config.toml
horizontal_flip = true
encoder_kernel_size = 5
decoder_widths = [48, 48, 96, 192]
decoder_blocks_per_level = 2
decoder_block = "basic"
beta1 = 0.95
shampoo_beta = 0.99
max_precond_dim = 1536
Rows from block 1 of the decoder, named by matrix and row number. Rows with one number belong to one channel. Each number is 500 + 40 x the weight over its row's rms, rounded and kept within 0 to 999. All counts start at 0. Numbers have three digits each. After the name is the row's rms in percent of the matrix's.
# convs0: first 3x3 conv (decoder.mid.1.convs.0.weight, 192x192x3x3), inputs 108-113, a 3x3 kernel for each
# convs1: second 3x3 conv (decoder.mid.1.convs.1.weight, 192x192x3x3, transposed), outputs 108-113, a 3x3 kernel for each
convs0.57 108:525528527477528479467458475523552583453487491463480466417397406489468452549513484431455430457497523538606545557485445515473474442419471473457524465474483494482462
convs0.58 091:471505497502544484509552517552569558480453463511509554413340437450434414436422433491418483494506494504541508568452514466524501497542514562568500552491481492542505
convs0.59 101:522490533448504467478455479516481549483531490547565514491509515482383522471434427503496485463545437495475476515556484464629510514514532475493484438580410523396494
convs0.60 090:515536456430538522498510507516441485437434442502502529512507479460553501448389460543491515461489531509457462494421422459412543463530499464464490512564518460464465
convs0.61 099:560454550492486487509497508527525477460538501485484517487504512544505521484435524470545453475469516474499530489580502446536520445575512540439458561413515541466461
convs0.62 092:462465446564502435537562510454433430510434500530482501468506523524566469466487495511529543526471503426554520532505514550596503442555508432485434419423455432461453
convs0.63 096:477441489613653568518618511470400442503542434513549486535496542471467467489466443527442547424412521550428517462556483523547530552525567474460446502597454469463410
convs0.64 100:492480427498502466535553497498532485499493453538529544519527502513483495506530459545520526495484516513512563536492529480466516494498571541487474532514486498503448
convs0.65 087:497500456532578465536494507493469563476469472506482506451528518531554518451512498552506548589508572597504546438523461419517542505474501459516523465595485453470488
convs0.66 097:508485506530539577514486544526546411500557530524521504524432496472432476499440533455497544480481549518466447483470437453488455477492492512490464529481474561505480
convs0.67 111:475561477596525455491566500512569570537509527544486521493525562524495504510507494470471521448498504527433480469547562532455500467474481462439476453408530493473501
convs0.68 101:462494431488538471463429478507417472523601459487598502459481533599508533484446491473536492502498525496494467427511490533539492485461498504476524498431464540540539
convs0.69 097:512495406623555481514537483506499484499428539530438555546493445455556584467458464543470478400450536527494521509475480538452520488474515498495528492560517436534421
convs0.70 103:521477496482493534490490534483528494525548513551483507509538485452425522419475484473502490474542506534501478475556410465508484495488472447450481531441484475483492
convs0.71 098:469493494479488498530502513505492404529564457505502429388449472459490491393502425555499552556542596526517582498526476477504445505545487488545568422522484479548529
convs0.72 091:482522553481547534441445506421507541450405472532486480530554520516519518488577532448480433554521451558493478502564510550521443419511513464490451468412520485544449
convs0.73 102:441521514521528518521509517515467479497576485520484560545481514478470476517445489441485525505474475489372428446495468469568475546503435470464513550473476517510516
convs0.74 094:477469580511485509476535464470558557547486562488550507464543464498491512457508446496506538450446547487492506535505497556521545471527517524454455513526422446527535
convs0.75 081:494533437507570515535460479477439510477543473472593523487501542448476486497536431490482517463525511515523566523517498505467524490445496513528527492486446521511545
convs0.76 086:500546535517531541536472476564512515493500460573444494500428462462522475512463463495418427500496473511475426468490492513590460504510476475492470542484488470547523
convs0.77 085:435472491474617497524499528528418500532378507463463413435444508520532472490466574544521470482437548523500457535486514515496527563468511485525489468595480547488507
convs0.78 087:506522486431537518508480472464470572466429488448442514505483499486439468473477479439406569538499491585481512500395466442491462521530534500459422493485495612528526
convs0.79 096:523497504486511460447489470447461447483396430532555483526585503498537459536498509619491490559502471579544573557537485494456508488512472474495493447510531493468509
convs0.80 092:537508536556563538511554484509562495568494432523509485527562533482333484518509527465450472478454498418529485560489537525571509531498512576543576451525476471442447
convs0.81 114:497493472523586529480551482534498446473475454512598475539510505477431501520476504486581510587499515541507435501504477504471514496469502489442488509559524506508419
convs0.82 091:480475482530544446511492480550482536548554472466438509506508515510491461518551502439399467445531500435517507463470484463497504500495528492600506457456528502494438
convs0.83 109:464527497445577527445503497468527510539395539484462561560490504485461449487444471410447502521405502484494504483505492476487437526430440480521513481508517560532487
convs0.84 089:530542530474480460478452526512554486507550495495491404520543576477537567470537504518590525529413465444461460521582561513536580504503493472497506426574434468470447
convs0.85 131:523533479471509500488504504511543522487440538515439467500448518430542495547446460481488492511550503529437491462474564529433479502507510527510504481383505494531481
convs0.86 097:456478451487500542512493552560571521532555481457504577522498563511515521501491476501514556398510578461518540534501478480496468523485452489468461487484530476414481
convs0.87 099:453496491502574486509505468496498499530560475454458465492509494464328442522493516515541514575484504512490516503495500498532475488410536491508558474608469496560486
convs0.88 109:457508487493553495503456500503523456512536526533515514554497491453346449515542516529495484503556497565500474502531522492591457544469488487455494503489425501506531
convs0.89 101:525516467495557539507511541553449468507474525501476501499482486515490458496530470452512465479543437468503492511510543553517497521525530510498519559506626536509576
convs0.90 081:458550483499599559510593531517495475448577554486505442431505542501381422468485475512472454553391453466446454527526483461459447443446376437549528445476473498425447
convs0.91 099:451385433487530503476597507547598518492511484524403466486467517475513531456538513492487464459487462473463450519448514502549476538500459534545505549506485462507509
convs0.92 123:501496496555487488528495495546474534502574505508543464501508544516400515503460531498486494499534488484494441532571499464544512494493471524505491540481504539515498
convs0.93 126:487501507540561499472550499550496484491530526497483502493466512509395500493490510500505503510475497508508475510503478453493468548398514462410490546442454500552493
convs0.94 090:540499564505503509530509477422490441546483498515458515463470443503460483454539490538492489514454500579521424475468448457545505512515453515545493471521483470453526
convs0.95 098:540483494639518397551519447448420415418442461453511449530561522546445476509475524462521456533501449475516442520527522550546522494489512429448520520464519479491551
convs0.96 103:521474520558486541490528498447522562434554502488561511515489480597519495514529483528532419558539422524505467514537534535511479472502509544452474620538496548493483
convs0.97 099:548535462435470465426501478526538505513451514497521519501422435483444477487531457454394450459546440476505506476492490503397515521527536514495508507465481554551514
convs0.98 093:529522522509470511484488484540486581502558507561576542464510573481468505463467495449424386452476546483554607496579581552574608531409475563494407574472470568516486
convs0.99 090:481485556517472521510520498512475505535456516485440482595582575549483512485470454487528414485578450456480424528536494563546549484551527414498502448476439455490383
convs0.100 106:454506469492554456485477523496521496576251451488481566495493492510454525524477452481443491504393560549545472520525476465543478508458506488492536535462574496522519
convs0.101 098:351490463488500467498452518477455472515492517547481510352477461489532550509488525518463470503487511495564577425513488472462496487520503607547565537488460576557531
convs0.102 142:450525496505591477483488486485517507536356490503478541470490493475451487480598514527406490496530494474499497522556495523664492491533442519548474487335519534519499
convs0.103 102:532476517574518439544474520505501468483497511547475459512535488501585583503506497463480445459496496498536429529507465488501505489515463574473511608473455527504509
convs0.104 105:482498491545639496492561490557462487600365518502554611462471505482401491512492473502512531502453510557512529492513459469611519496484537486442435444546520526523498
convs0.105 101:470451475498478447575512514527507519471537582539509531515435508500457452508470466453487487489484543545471473495444492511452505524438543489521474426552491481499525
convs0.106 108:457542503524486507532507483520470520513515492471577564506473471424433481502441506636534526531671536432544448563474515490518491497477490498448525461506487472480425
convs0.107 114:465543489515545473488516495543523529522436466549461483482478496466467453476399492523447492506557544514467566440516545472506515487505511532510498500553565483535524
convs0.108 089:470495537509568499419515500484458451457470515571410538481567516523499562459435467486452482465472455500455481520480484519555569579519432514506497458462516499529530
convs0.109 089:496522449485474437507531461450548489597503384494480429529431541507438582494541475516485476475509525521528515508511518447493446490475472560488528497502459532466498
convs0.110 098:497465502459472466491501491504515529400521516582619534469437486481510444516492517511543493460465493477468546485518519496511460521402415449460448474488424452398492
convs0.111 100:520483493608514430511520491495493455411411484481430473510529469543459460517516471477495491537483425461548486507502489540535502516499485534494555558540564539553564
convs0.112 097:459519546469446517451478456468487569500540503505487569483503454481438481485473496451503425445497463365418441525569523503514522508527482566526517511507575513408549
convs0.113 085:471466470536556513463515517433494533536379470584515479565448533497405437461587497474486520489451448465408499501530489582497484452465455514425483528540512506580552
convs0.114 079:455503525567558580498581528536531560556532577522563569474440487492461414483498541452499478452554579446494505531537533524541564517481516486462494536506505484513477
convs0.115 095:502491472506577511498516497531464429545418529498545486549484444533491495499492447445548512472506489481538543550443490500469454454538510468533532466558587481505452
convs0.116 081:488445467520529451518517497511488513597487481445453555504439468461398424504538526520449466450472546573508516479523418564482546541467460544485488487520494543655533
convs0.117 096:473459508501542501492549502518503461459501476437475499505558504561522468509598509546515457542483477431447427473534512515526491444489502421572553489532443483473564
convs0.118 115:495517518486557474488535512551506496524477435556463456481466487506485556516485523495474465528516486509510531501484469477527502534456523461521443493584483530456486
convs0.119 111:512472528531459477479480517509509503479572549574543448503466493491424500513501521465529463491447489533489483499466483463602476538527548497556502525510496480480520
convs0.120 094:439445468555560531506559461506514490483503479512580457519477485469473471502537461567484445544494581520502515519550457478558507465463501472493426529453456521514513
convs0.121 113:526543480482486486524517504531496484494320499515472471512460489526560531511516534452428478504541479473516472539507467480555552536526510529534542501284430477463533
convs0.122 124:486514507476530529509532534503441488509414469513525525487501487552447469515516500476484489545508512520460481527494448437497498497535505517523532496505474496486493
convs0.123 094:472541532494566542504448447509559462485523505475513406545472535453533476500510485473475493441502484510523546455462431473547503468537515481495436514533563516499579
convs0.124 110:445502459548517548461492491481478493448617438453499488468560541460462496457599520519399483399535506495462526506513481517444500490488433434541498552427522481469481
convs0.125 090:478461474509536532539565510524490548506549552444565504490474515503510478460493516516488456567583535558466532442467494512495555536512489497526517471552492495528495
convs0.126 109:492463513417528450482484489533492486523412494483526562534579487523494530478494464476481530472527599536536570457446440465530570564495482475488586522570535507469516
convs0.127 092:529528533481509483511531460511512565523553615481522508572538520533481476548506480488489531463448572410509505552515408478544444496473455432463591478476558521541588
convs0.128 102:559510499527461520494521466519534429511550496443604483568561504475395484518390491477485469535487548510565545455469506469477544522518444438482513503481491526545477
convs0.129 102:493479564465462495489524474458383478482451415499485513544529562479446503505484451453475428458500429455511511493539478505500482444459470482445478534465476498493507
convs0.130 106:456472448474528448451499486450499518497545540436484520462471448494466459487501454521513463496543465509551492527470492488462465497493426558495568564480527581497501
convs0.131 092:508505514508487507506531481407491431496477469404497405464426480531505512546610480527533494510441498480525496463463427492467504512493473540521472609540605538524516
convs0.132 087:440515444461503456536547482558620533468544547439479550455444489517454405456487505485399486569477509536517569494445488553496531548527511460544432509508488507515464
convs0.133 092:521482499463499475437484495552427439561520456561508574457482429459460507467481488441447408569484369548528464525449506535554554482473508467486502513525491510529530
convs0.134 090:521477509554539597501509532549444535605486471506600514547543540500422545498448534436537507463411478482522497515575539579497519531524483480486497531573538570586498
convs0.135 126:497476482466504486504505517517419535477700529535509486461568509513473499520338463450551516536440592495449502476533449478476532496490542529502510473603518497492488
convs0.136 101:520499501477492458455440444536546580471415488482473529466439519540507519464468483605549516561495440541517433460513548520508513445466493551480503490502466573535555
convs0.137 110:492494475504532501478481483489414438476469491546464466520522528515554464479430542461533534499516527519552508495495514548567483520486462490591508569522535515509497
convs0.138 092:476500487560543510503557514483454434423461490532489427550531540425465476472527568477512421510497440422499464493572480496467491507550474460549511446492575434528427
convs0.139 101:522515512552492449560487512517457456582415489518457517514504514498446579616508446504566583512525497499557491494546439496443491510513513524424533524504518574512445
convs0.140 083:552496456572557516461512472494584538447463526509494495494506561462459531504521470528489539589485461449505482492456521537425475496492463494420493520545491474564487
convs0.141 098:377318391456528473555622502466515493399476444503455468499436503484475470547549462527505550517524495526541524445437515498479486471466442486518510521458461522471505
convs0.142 094:509471498464488530461448465501542471530582483503462489513528454436435436513555541501400511512441482503526428487468484496635435477424501560452449480383481500498464
convs0.143 106:500498522526526557497523506539572448579543485550580502506478519498487508540486538554499513577480535599441570447461489495494467392499434515459530555524544537512554
convs0.144 097:468527524499544560524590514495468473489445510496401482461486422484588482510587498462480548443511484598510513524562495504443536498484454531553466544507524536504517
convs0.145 095:483528495481548525487495490459519502549556504492461471531465539444477506434464483511517482515552536545596542444519495494546523445434446471499531411534520437515520
convs0.146 099:484535470512519520509552481494525493454462459480515483459449487564551471451522464483420420438405485516505534576442504551528534472511498488504566477401452495460477
convs0.147 093:458469457522680547547581527552527423507415523548569494477457494489307411491465505473467537508528474528471433554539541514561446512442494506468515496442429456513473
convs0.148 090:578534460560580585531515515525466505527627464391406479504571473515557538470575507491494462470505537453451584486464461575627524587423499516548531405455413533571554
convs0.149 097:520455482474506548518498532468460475499467553477521545507487517544517503505477508438517568474492503483475490569524462540544526546474431546486521548493551502497542
convs0.150 093:487499471557493476540503464471443471491530502504502584543477454517524500446446507437527513498520545494471501530502475507540499440475496510497463531390467477491481
convs0.151 092:566537564538591512518542496494487504510355420529506465550512462501428504516481483485426472453455436502483479508507490520507586494481538449483484407440489470495461
convs0.152 081:454471455524536497483471459473484457489471437500507495467503456497454441426469523526499515505459519536498490541470499503451436469501508470488449470426438519509540
convs0.153 112:467505506477520496509528513525520477515525477497468523513498473480507490487489483460487531476443443472552463504474445431555466506552489490506494521477501519502539
convs0.154 103:454474491524531543473502544458489532465465509502480565516485530551568524496486482529511429464503466504541461437440548422528538452466555484472576548510563483489559
convs0.155 091:502531497508517528546546476557450532509487526390485555531481410487459461524474531450528470421594375450504414442519536494520521454515518463465393462473479507505449
convs0.156 084:471505484509470479555480496421453422519444423462515505437469462529496589486492407491498478562565423548561477534541492503553507569526507483536540493516574481489535
convs0.157 100:484510478510496483510525507462512487503475504527465463422468493502444473526564539508558540506527495519497437461468471472455490500521466501514457505475461416369459
convs0.158 098:404366467443416418485427507579503517569595507521507503529602545499447471521543499461556497460512457450503506496546479531475495549483515525498534485466458511492515
convs0.159 087:489405462454486458467497432431516494510563505513516464515491500492578503516497467444426448465425505483541504530544446546474456526552520501530554534516534473536445
convs0.160 098:562483504485492479525515493502455517493482524479531494520504447507488445514517507413472497523469469442457385483429438498458485492491539486513459604611573478454571
convs0.161 105:553558517477451435520484554557497456505405461508526459489526501532442435500411529478443511464529521515480515502509542563550542487520526517495468462484573509516545
convs0.162 117:476471509476456487448446495520458472415469523478491451472496538557411530508475507520527526546467461524447554486526457424477487551491543506482480478548487480543534
convs0.163 100:481460447508530473483513512446541537452445454534547506533582535434515471511583543573656466471574420513474446385468458487442503511427480519514434532462504508503533
convs0.164 086:457462411536534558513555540454538500520517525482502486508463509546560551484468502481472411497493455501456529480468512474466508462527514524475465505558451521479518
convs0.165 096:538568450503526528520498534493537595453473529497562563520490428495517519518507521415501488452560503434535536480495469471509528536485420510508541473500498525464470
convs0.166 123:499510489488526481486528519528569482468350429460484503495482545498577513487467476520470535472553551484451528457513552496418527537542501515425512465513510507506462
convs0.167 097:483482556445534623429530545475474488481504487476449485483529486517500493470508514531519461512579495501545502488494459389487472472540438477499490516437478502454462
convs0.168 087:473485508464482520467544514477498459524476459558549450462504543494483582432548534384517572452590539564507572491561487537538512509544489489441540499449454439526493
convs1.57 102:484523529554479507529485486508466515491509517467519529495443497534509513533504498554510518491489486417515547456463531494495519456447464486590574559461541516516517
convs1.58 096:592468509503495494544565539411515535424510487500526447497515522550496519477518524517488502484558475590635567524475460521518509498508466543570513486503497506467447
convs1.59 102:485523503504464478456524512433516515544553536539493463526548438578490515534459433444517557468437530485521574499519482501510444493478502514519543468502478542538507
convs1.60 093:556487557502465599602508534492507488595544548483553523561564455447430559502496476486535467480502468494470515471444516462492486554572498407568522524520459506485485
convs1.61 093:426522539491572490559581485474468470586489452582509479445565568454503484515552440518475482523529513505513481491458499492523560452469506501502588491460511551502479
convs1.62 092:471481466470500502523522552509488518574539506484490532523595548492504486436500519487484532458489482444507556527518516559547584442480499435508492503510533462477615
convs1.63 096:494471470488458452485529555500465502594508560605545553491511550526455513505491511524518555508470547511484471513512610472522564469452465518522538508456509528460454
convs1.64 092:544500499543533544539520436467515526530447516514497554552523553458484437555521522431468537482550505477481449458550556465529527482506486580535484471505532483533531
convs1.65 091:505539483489522475540461505477492496464528522477482557491481507517468536472422525482462540446555563469484554445539483483520585473527487461497493448443535467468522
convs1.66 095:474519561535560450546508477423424481473490507545444487438577567472512516474577497564526461586499451465508508537467518452503494492522504571475514490509521484456486
convs1.67 108:515534443394498497453493542557503562543554496514476509542540492543552519431486522472505475469491520479475525472477460502508391511496507496518498414532499494513519
convs1.68 102:441505496464479428549478491560435456517478473519536510496560504494480497494531525544545553564525505502441493484621590465524535495431496437499495519481498544586492
convs1.69 107:536446483545489451566456474472525525520503484451460528528542481500501565511502498482559506513497481521459500476492465586531510525496490500537469456493487491530482
convs1.70 111:521468487494533468537515506468434453447466544491539485472467520438378502417486449493470450526525484477483535480466487528557535545498456479484447565421481494519508
convs1.71 102:543509480514516469513479467523544514477469491544545475480468536459512561503555534534498471527567555420489475488518470501456471479467489466476465505455484406539474
convs1.72 106:536486442484574496466465522470572603508527461490510528538504525527437380512509457507481485504414518579502532492510467526586415478497519522554565506511544470436511
convs1.73 110:437551455530473452508471558535498486491456451491532505531547525518495593479489541532556442510498519491552463560532450539501489569543556515494518534455517406472521
convs1.74 097:516469472538547524552482533508557475420504542504486492564492473472487501483502495384417478444494541465533559543498485520560468547516483515506557481477510446523486
convs1.75 088:487536522485478468460442522544555465485515518540583487490455495484456476463521468542471497479499493540462534457601510383498479459451501491574508491553480446478487
convs1.76 090:464510414482506468533450494547566534532515494516552483503443481511511469592555542588531516517472587515491450526378427556436510467485506468549469486515545460507550
convs1.77 089:583548470533513560569519471575532483518482449485442438472523526478486497552587575500511527521425526510484491482496478531416507507507525532559504530475493474506526
convs1.78 093:528522480444455541493468521515527471484545499361478485475500497546486455466487473427515405451506529495585531498473475454503419403560468500508372492573462520544427
convs1.79 091:474460582481532541477478466454446532486504531475513468483493481469437480472511476516501485520487487531447516570500471499483504534538506545491497399564575561463512
convs1.80 102:559501472520416458462515434562538551591529505519481551522484506629568557460538572520510523465471512481472527557523522473476518481516523511525517475441494440414412
convs1.81 123:487475500460526530541528516489475477537467468532524484496537503537464440493538479516538448543474480479453500479496535508462486511462457502529511559515508514464499
convs1.82 101:501603467548466483441469482453538470511463445537483510469398468495560529490486473477473471453447471474481484436504427506512489453502456430489426520459474466413520
convs1.83 116:473459535448492497505490517471528493445538477538500537537576474480522426495438446500540457561563525528558460461575456449542505528516457528508523426593533512505503
convs1.84 088:493493531451595536533492532532498518482526505464473494535469456513383522561519519482464506536462448532506511475537548486448526531509485447435506451511525490443517
convs1.85 106:483497460593580463554484485482484445551479500463514476518532491511399592539553518527451484514579445488451491481483505466622454524420522552559528468578475476514543
convs1.86 095:481561508434483532533557457470483485523550520462516528531489565517550505458511517509466461470544543482422474491519524493487551517455484498564506493544565470432495
convs1.87 104:493551522528564502462531511556433548533490466512473489503484497559450488505491517529497479478557554516542519496439468522467571533528549469502527457469450493492522
convs1.88 121:516494497518484484535498525508512441537613513439434514485484462447457504470420458498542514478515471514465453441445442503551501541539499486411469393460524508505501
convs1.89 101:446513541358486492502496451501550517520515511581508390524492436511528478421506552585487440577457545627416460515514477467508547531502499463487455493499496542489478
convs1.90 085:503428586557508507505458523403456527478438499434453459476498528498516478525561519516553494534457424501481495601501558503502511544516458538513495549503609525570554
convs1.91 096:561443493477449538554564480477476418490487463493493502519473550526522498465518529492491512498456480506464441537452514505511524530580540481527523550505472501580524
convs1.92 119:521531482467457478484443500488445527422493519510454505428506504354565514468466486555474504498495539510499465555515528395513505527491470581508452524472510550462528
convs1.93 118:548389450483425475539544519557500527505604467467497566510525489412463466485513516567412487481438448563494523492458497468559515484486493555502508490428483483513482
convs1.94 085:458431502510482517444478456559549498546496471480423532507541569525483497531485509494499452433535537466443527496401465551447485545526536477501517574598512501509462
convs1.95 106:550523496589506415477511496507482468410514482510499521451529490440551546451478524459456502400508469491534456503504515488535466546515487480500542536537418496505559
convs1.96 098:503552500549526404453521508496488512437470577446453516487483538505540440515474439470449513503496446500473496551460458495495441481451513522541527554495460532508494
convs1.97 108:467512499530561533500478517500521442540519457503585533456387496536478474516483466442424492556487502561530524489515479507568512491426502587486506511478526508470503
convs1.98 092:503451467464476509481439505505469594492478515557500511498519443423534470466503439491420454549531524589521559442487492463528510491478482536470527544519435477468504
convs1.99 079:511509474422552481505541552484472511502520399482476434552548459481556480443466468527565521509469525553524527520560504505408483525511487559468457455523464440496384
convs1.100 100:449442527468562512526488497489403515531465352493435488461447517503527437444473460516471458569492559526512536462569509531468452488440445460550482437495517480462454
convs1.101 091:522558469533486536559518511481476493478514494556563619438464490492505536511517554447503511479505512442531510451488486479533541417475558498498532539481422524496477
convs1.102 120:520484499480361553525522500529518505490497554446427498471427452473572504487513534526480452477537484501541504490497543484504453507462443532495459505282510548524477
convs1.103 097:513525475572532521499512525568484537519434517580478516437495595400466502592470447542506533610545524507501511481498499475491500505531510493555549486515487493537454
convs1.104 107:466412503441426526499494492500469481530585486506467485463466479495533520511512537533545479603536580553583488442517472455538526417491509530528480545532536499502503
convs1.105 093:507542484557543535500515501439523415480465502422460439511501504549565437525550471501512483604526507542558493514500422480458489452402502527542565558536516463496547
convs1.106 109:500460542528420502492507440481473577527514509512482483559533447468559492505489443535473538525441463562533485481510529471473516558410438510492524442480456539556422
convs1.107 089:497518523527508494484458476532604517504576497562493521417433504531533512490501480460514494475560454450585404463433511535494487480444556502497555470584546479494512
convs1.108 095:429441472495458462472482542393564530498485543501560507569611564530505551474489516523575525579541500502514443525491478428486470513506502507441451542461416576523481
convs1.109 095:559531495554530519469459461495464498507488454509524525521454502457478467481604603557566548452497497472491498524492450485518534470463459528508470506481454520486445
convs1.110 106:529611546531541511488475491437473462424525459533546456554559564507536470487569480438497490510505534529380514503601426518516504553511530470535494480495507514511548
convs1.111 106:550459504583539438527507487486483538484450535439496588571463482503567509466478513519504527490554384535540525520490531542480407546543472510400500493492450461400494
convs1.112 100:517479475522461438525473489522494479540526522479479477500431487484577539557514471560545550535525556519457482474482409515576522505503502494546523487538491484493530
convs1.113 097:506519498580512503533419499439499525473463467453519515455467568448489439479508441532473539468508519495492554530451493551469503512464590556558486440428501481497474
convs1.114 081:516520430477547502517479477568524515506550498441475529461478502529554513546526490467509521554465427467507499444511498474544535502497494491472444544558550495461529
convs1.115 101:469527461561509423461495486517512489507506449450453506511481484506487540499512532525502473525570472515494535448517458486507407454528428585521507522547495591519498
convs1.116 087:527512507492537424523534503531547484517456453443476491437462485500536503516630509462482480514475559491547475521508429504601527530478529525427491446444421476488491
convs1.117 095:500431463572418430507511496597471485512502459502481398550434459537464497537533537574503550564485495525445470472525557569465544531483533458527538476532494535588547
convs1.118 113:474466473515495470555447526569503474526458504524488577483531454610422495490539522526489504536434505548476526478457401543499506475493471481471488490516521480477503
convs1.119 109:473583497402568519526503536536496464438354540440512477471444517371626517504439488499504506531579466445457538449519532484539472451509521430493497520588513532551504
convs1.120 104:507461478508486451518453584518530537486558517484522468518528527490482556511468506449528536511513439500489421515534531501473523520372498504497472520483488516514476
convs1.121 099:470492499548529544514510494476498531520456467496519504494454478443442528458519501457513506550514502494602473533475433481512452521490468511497518524531536461524487
convs1.122 104:523511558580483541537510519495535484519621466546554484480487465518442496485468529532572512539550414528566501536466524482553513479461527494528529508506496595548509
convs1.123 099:525531486539480509451468514497536512512482560545440499542498494478475516521607528545503492481506554504493433507441473528387587536458454478489435504483539504481434
convs1.124 106:557472474480511525484510496469487464500553531469525480476456509582479525499444530499541536421508502499538451465553484454441530497498518542501441546519504541466458
convs1.125 100:477348461476447495446484436509486451475496533504628486533560566429518488493579472490506422525521543517506498420507488540458480486463498492487510562529530552485432
convs1.126 112:516474475535497505498471520481439426529569504474422509437484439510514511465445478447502516437509549491532516537518496435427457501517575534617504540472522496542515
convs1.127 087:554512494554522521502489482534519515530504486504543549541496505523440532572481530446491493464460519448485467400570509516534479509464513455518467556484553515542538
convs1.128 101:525472504560570512530545499517533536501492493508389457529508508491586543470487474489452498468534472546667590465515547519562504520491520475453479502516529441476468
convs1.129 106:535513525571512496565485485452476409452491515522488432552461458500523505435455488454410516482469520525522482560504460530475481555486477494507483496516485481498513
convs1.130 091:490500498487503491519485556429469484474478447532471491540469583543552445527499461523538529447508544463527530545527506450467452511506508494470497542546466440487410
convs1.131 091:496477500480555528487443388512461507545601485421450507504444453448534494548529497469494521484525537475489543455491440495563467520411477522452494544544453548514434
convs1.132 101:544504500512477514462540544504449448494507503549528528505460454576520541538437509521484481434498517490635467565492576467515463476552511526469533458521478570461469
convs1.133 099:511502498476521514513536517446469473560485509532574552460443494548541488580512546521478419594534490482468500425465529514532471517510556467507505475466511475523500
convs1.134 098:435405423541440428508490492470492524457492506565573497513548566493535473445457488466452431494532447464467457489507503492454503512517493559450465466476436542452506
convs1.135 120:465509485460525546461537491538440466436398530528471532567638524526554518404409458404565531466577510532460547421537483478439535596503499444510475469427466545562506
convs1.136 097:503551545508450492523493504518544551460490475497496483435544506503488487521484483456459517477452464476493477480438458494454470487481523453456489544533505478471504
convs1.137 116:514463546509514469504539488509530494490551603581568449508482494474470417495516528530456506528479450478514554511491508527550490511533434496444475498486440465497542
convs1.138 095:542477482554488440443488527567543462427474487445539453507465514474456474540488449475476451500441395521424428539470508539510452511534593465545502490567509530431516
convs1.139 102:525523497471500513461512514557521447529538508521513528472479480466524489524509535502504484449541466446506504470490499511578451556465466453429480405462483489497510
convs1.140 095:434481520451551537494476525513508491513461497506469499545519450526468519457451491480523591503494452479529533415534573556488487415533480491499530446541558461464523
convs1.141 099:494460522457431492479497481487524501546480501509444472494575567490570482487522497507493568483444481443524511475529526492541523478478523489527488481493517416469511
convs1.142 109:547563513516518571532471447566495526522347487566438463446488480517634471512496506530544527560642542504488564494456572522532522529450519450426505487526564478494489
convs1.143 096:445421438473471512514497462529493518492588500503476508492528551463480540449493513467534464499483450507556524524486514489520527559535486459474333516564441505520456
convs1.144 104:485479470479528535514527514528509552495546493470529572483503455460480454493494459486548484450520502468534544491525474476520508549473458454551545482424483521509522
convs1.145 090:430455568563418438512507536513541536477535553491515573475508518473439518387387469447402499560477501571428465569535516502512500613475521508527553506554555521542503
convs1.146 096:482465554479497515488530489559512551444444523472462472473481401488488473545520571554470470545519517598552485538513525505488460486547526526546492503484507476484514
convs1.147 095:462465433517547486483562506456438561522480490442468484505509513559482530490446572501489468461518536440476489506557456503507422469566496444515470534494460471487451
convs1.148 092:491480493491453441564494533473545514440385465596514536496428484463428476480495514436533520570523513447420474569503551515478536561453486469469515593514460531486461
convs1.149 099:552511469507515488511545469479532504489570506566520552595480525495446475558522495423435528505519488465475498473491485458531560471529521509477452531498535438536516
convs1.150 087:525536518557594493539590501534481468450400522554502505519455536471455520488522414564502516499504549515501539451494562509515457469554435499463549533486505515518551
convs1.151 101:513548434466514474461439470548572489530524485480477510471526500457511434521551484468528521475538538509508438494466518469438498470487506484479489475509515493533514
convs1.152 097:432485472435523422444467449620573424468478421530473521482481515517459475549510497527526506592460507469514480458501557532556466439532517511506459488507482551441499
convs1.153 116:525539507484447524506507523477480491459543508519509514491490548458523588549415469480516490523440455485507578444553538454517548518547496504489470495529524489512501
convs1.154 101:444499501484490456497493573557504436479464559558499447484528548505436430527516529404551479473521475449514421508557565477489535456524568513498530484461519527501588
convs1.155 090:524478536464496547472520480466486538530532504544438434547539466579579545544545489510535554509455477471481491524476519499536489474470504593588589517550584586496547
convs1.156 097:482507518464509501466465526548444458553538444587506465520590379447539495457478491477433507576497461610503519463504502439502504450489515503494468520481510493561481
convs1.157 093:507601534480535527466467565468479501528551558541505561470474478494505545440481464525488430501494504509453488545469562481499539527464493508526620513439490481448447
convs1.158 108:515570513530451500575508563543482539471503511474560463448469484551579522434400482539438524565490525493392521543582504555489469577512537489544522474481488489484483
convs1.159 092:518506465526484507480565565556511512525456534517547542501559580521498451535465447507494549482520529416455477566529509466502535533547530528493477450505439466577542
convs1.160 100:569503534558476532527523460483457439510550584506456541485539505488502454608474516513520509548532502510470468471436507440491456448494601498461490482500496541518512
convs1.161 109:503430486462410503422540503517493517538594484484521521561522485512485476456514528481487439526492517520536511527478438491510529503533533486509534544546572513531441
convs1.162 115:485512479445557536461471473514493514438400616546505535460457484434461484463417524514554503492472489499487445517587461483417522448538539455474444377438558462543452
convs1.163 097:435435504472448521549450517538495542532523522484555435529541514532529524477462489505518504456457528416411438461463472468511458521543527507491500496481475487513446
convs1.164 092:518504440517571435489545533548501515463463535468476495515577514495395521505452452467473523523494550513485495522532531521533508501500493512522491525515542570514550
convs1.165 095:466490473384495487506460481485497518503534474528488498501447447423514410531522548414465496507450517438423486516451503511533500614541551560501525611486456528491500
convs1.166 105:498491518525544503523554510507540524514649492526439534541488543561442532530529511492507476467437482472523537548489511519558488484520481525478531487618540508486489
convs1.167 103:506530461500539470493534493531495434584491469504499501518456501505529463485475553495545461428467488523482544489483527510551483521552478562478507550521499502508511
convs1.168 087:507479541432540496544576553420457470531498556453473412465449505569556488542552554482451417448487507485495520502441461529467549531564596504490579489495475524464516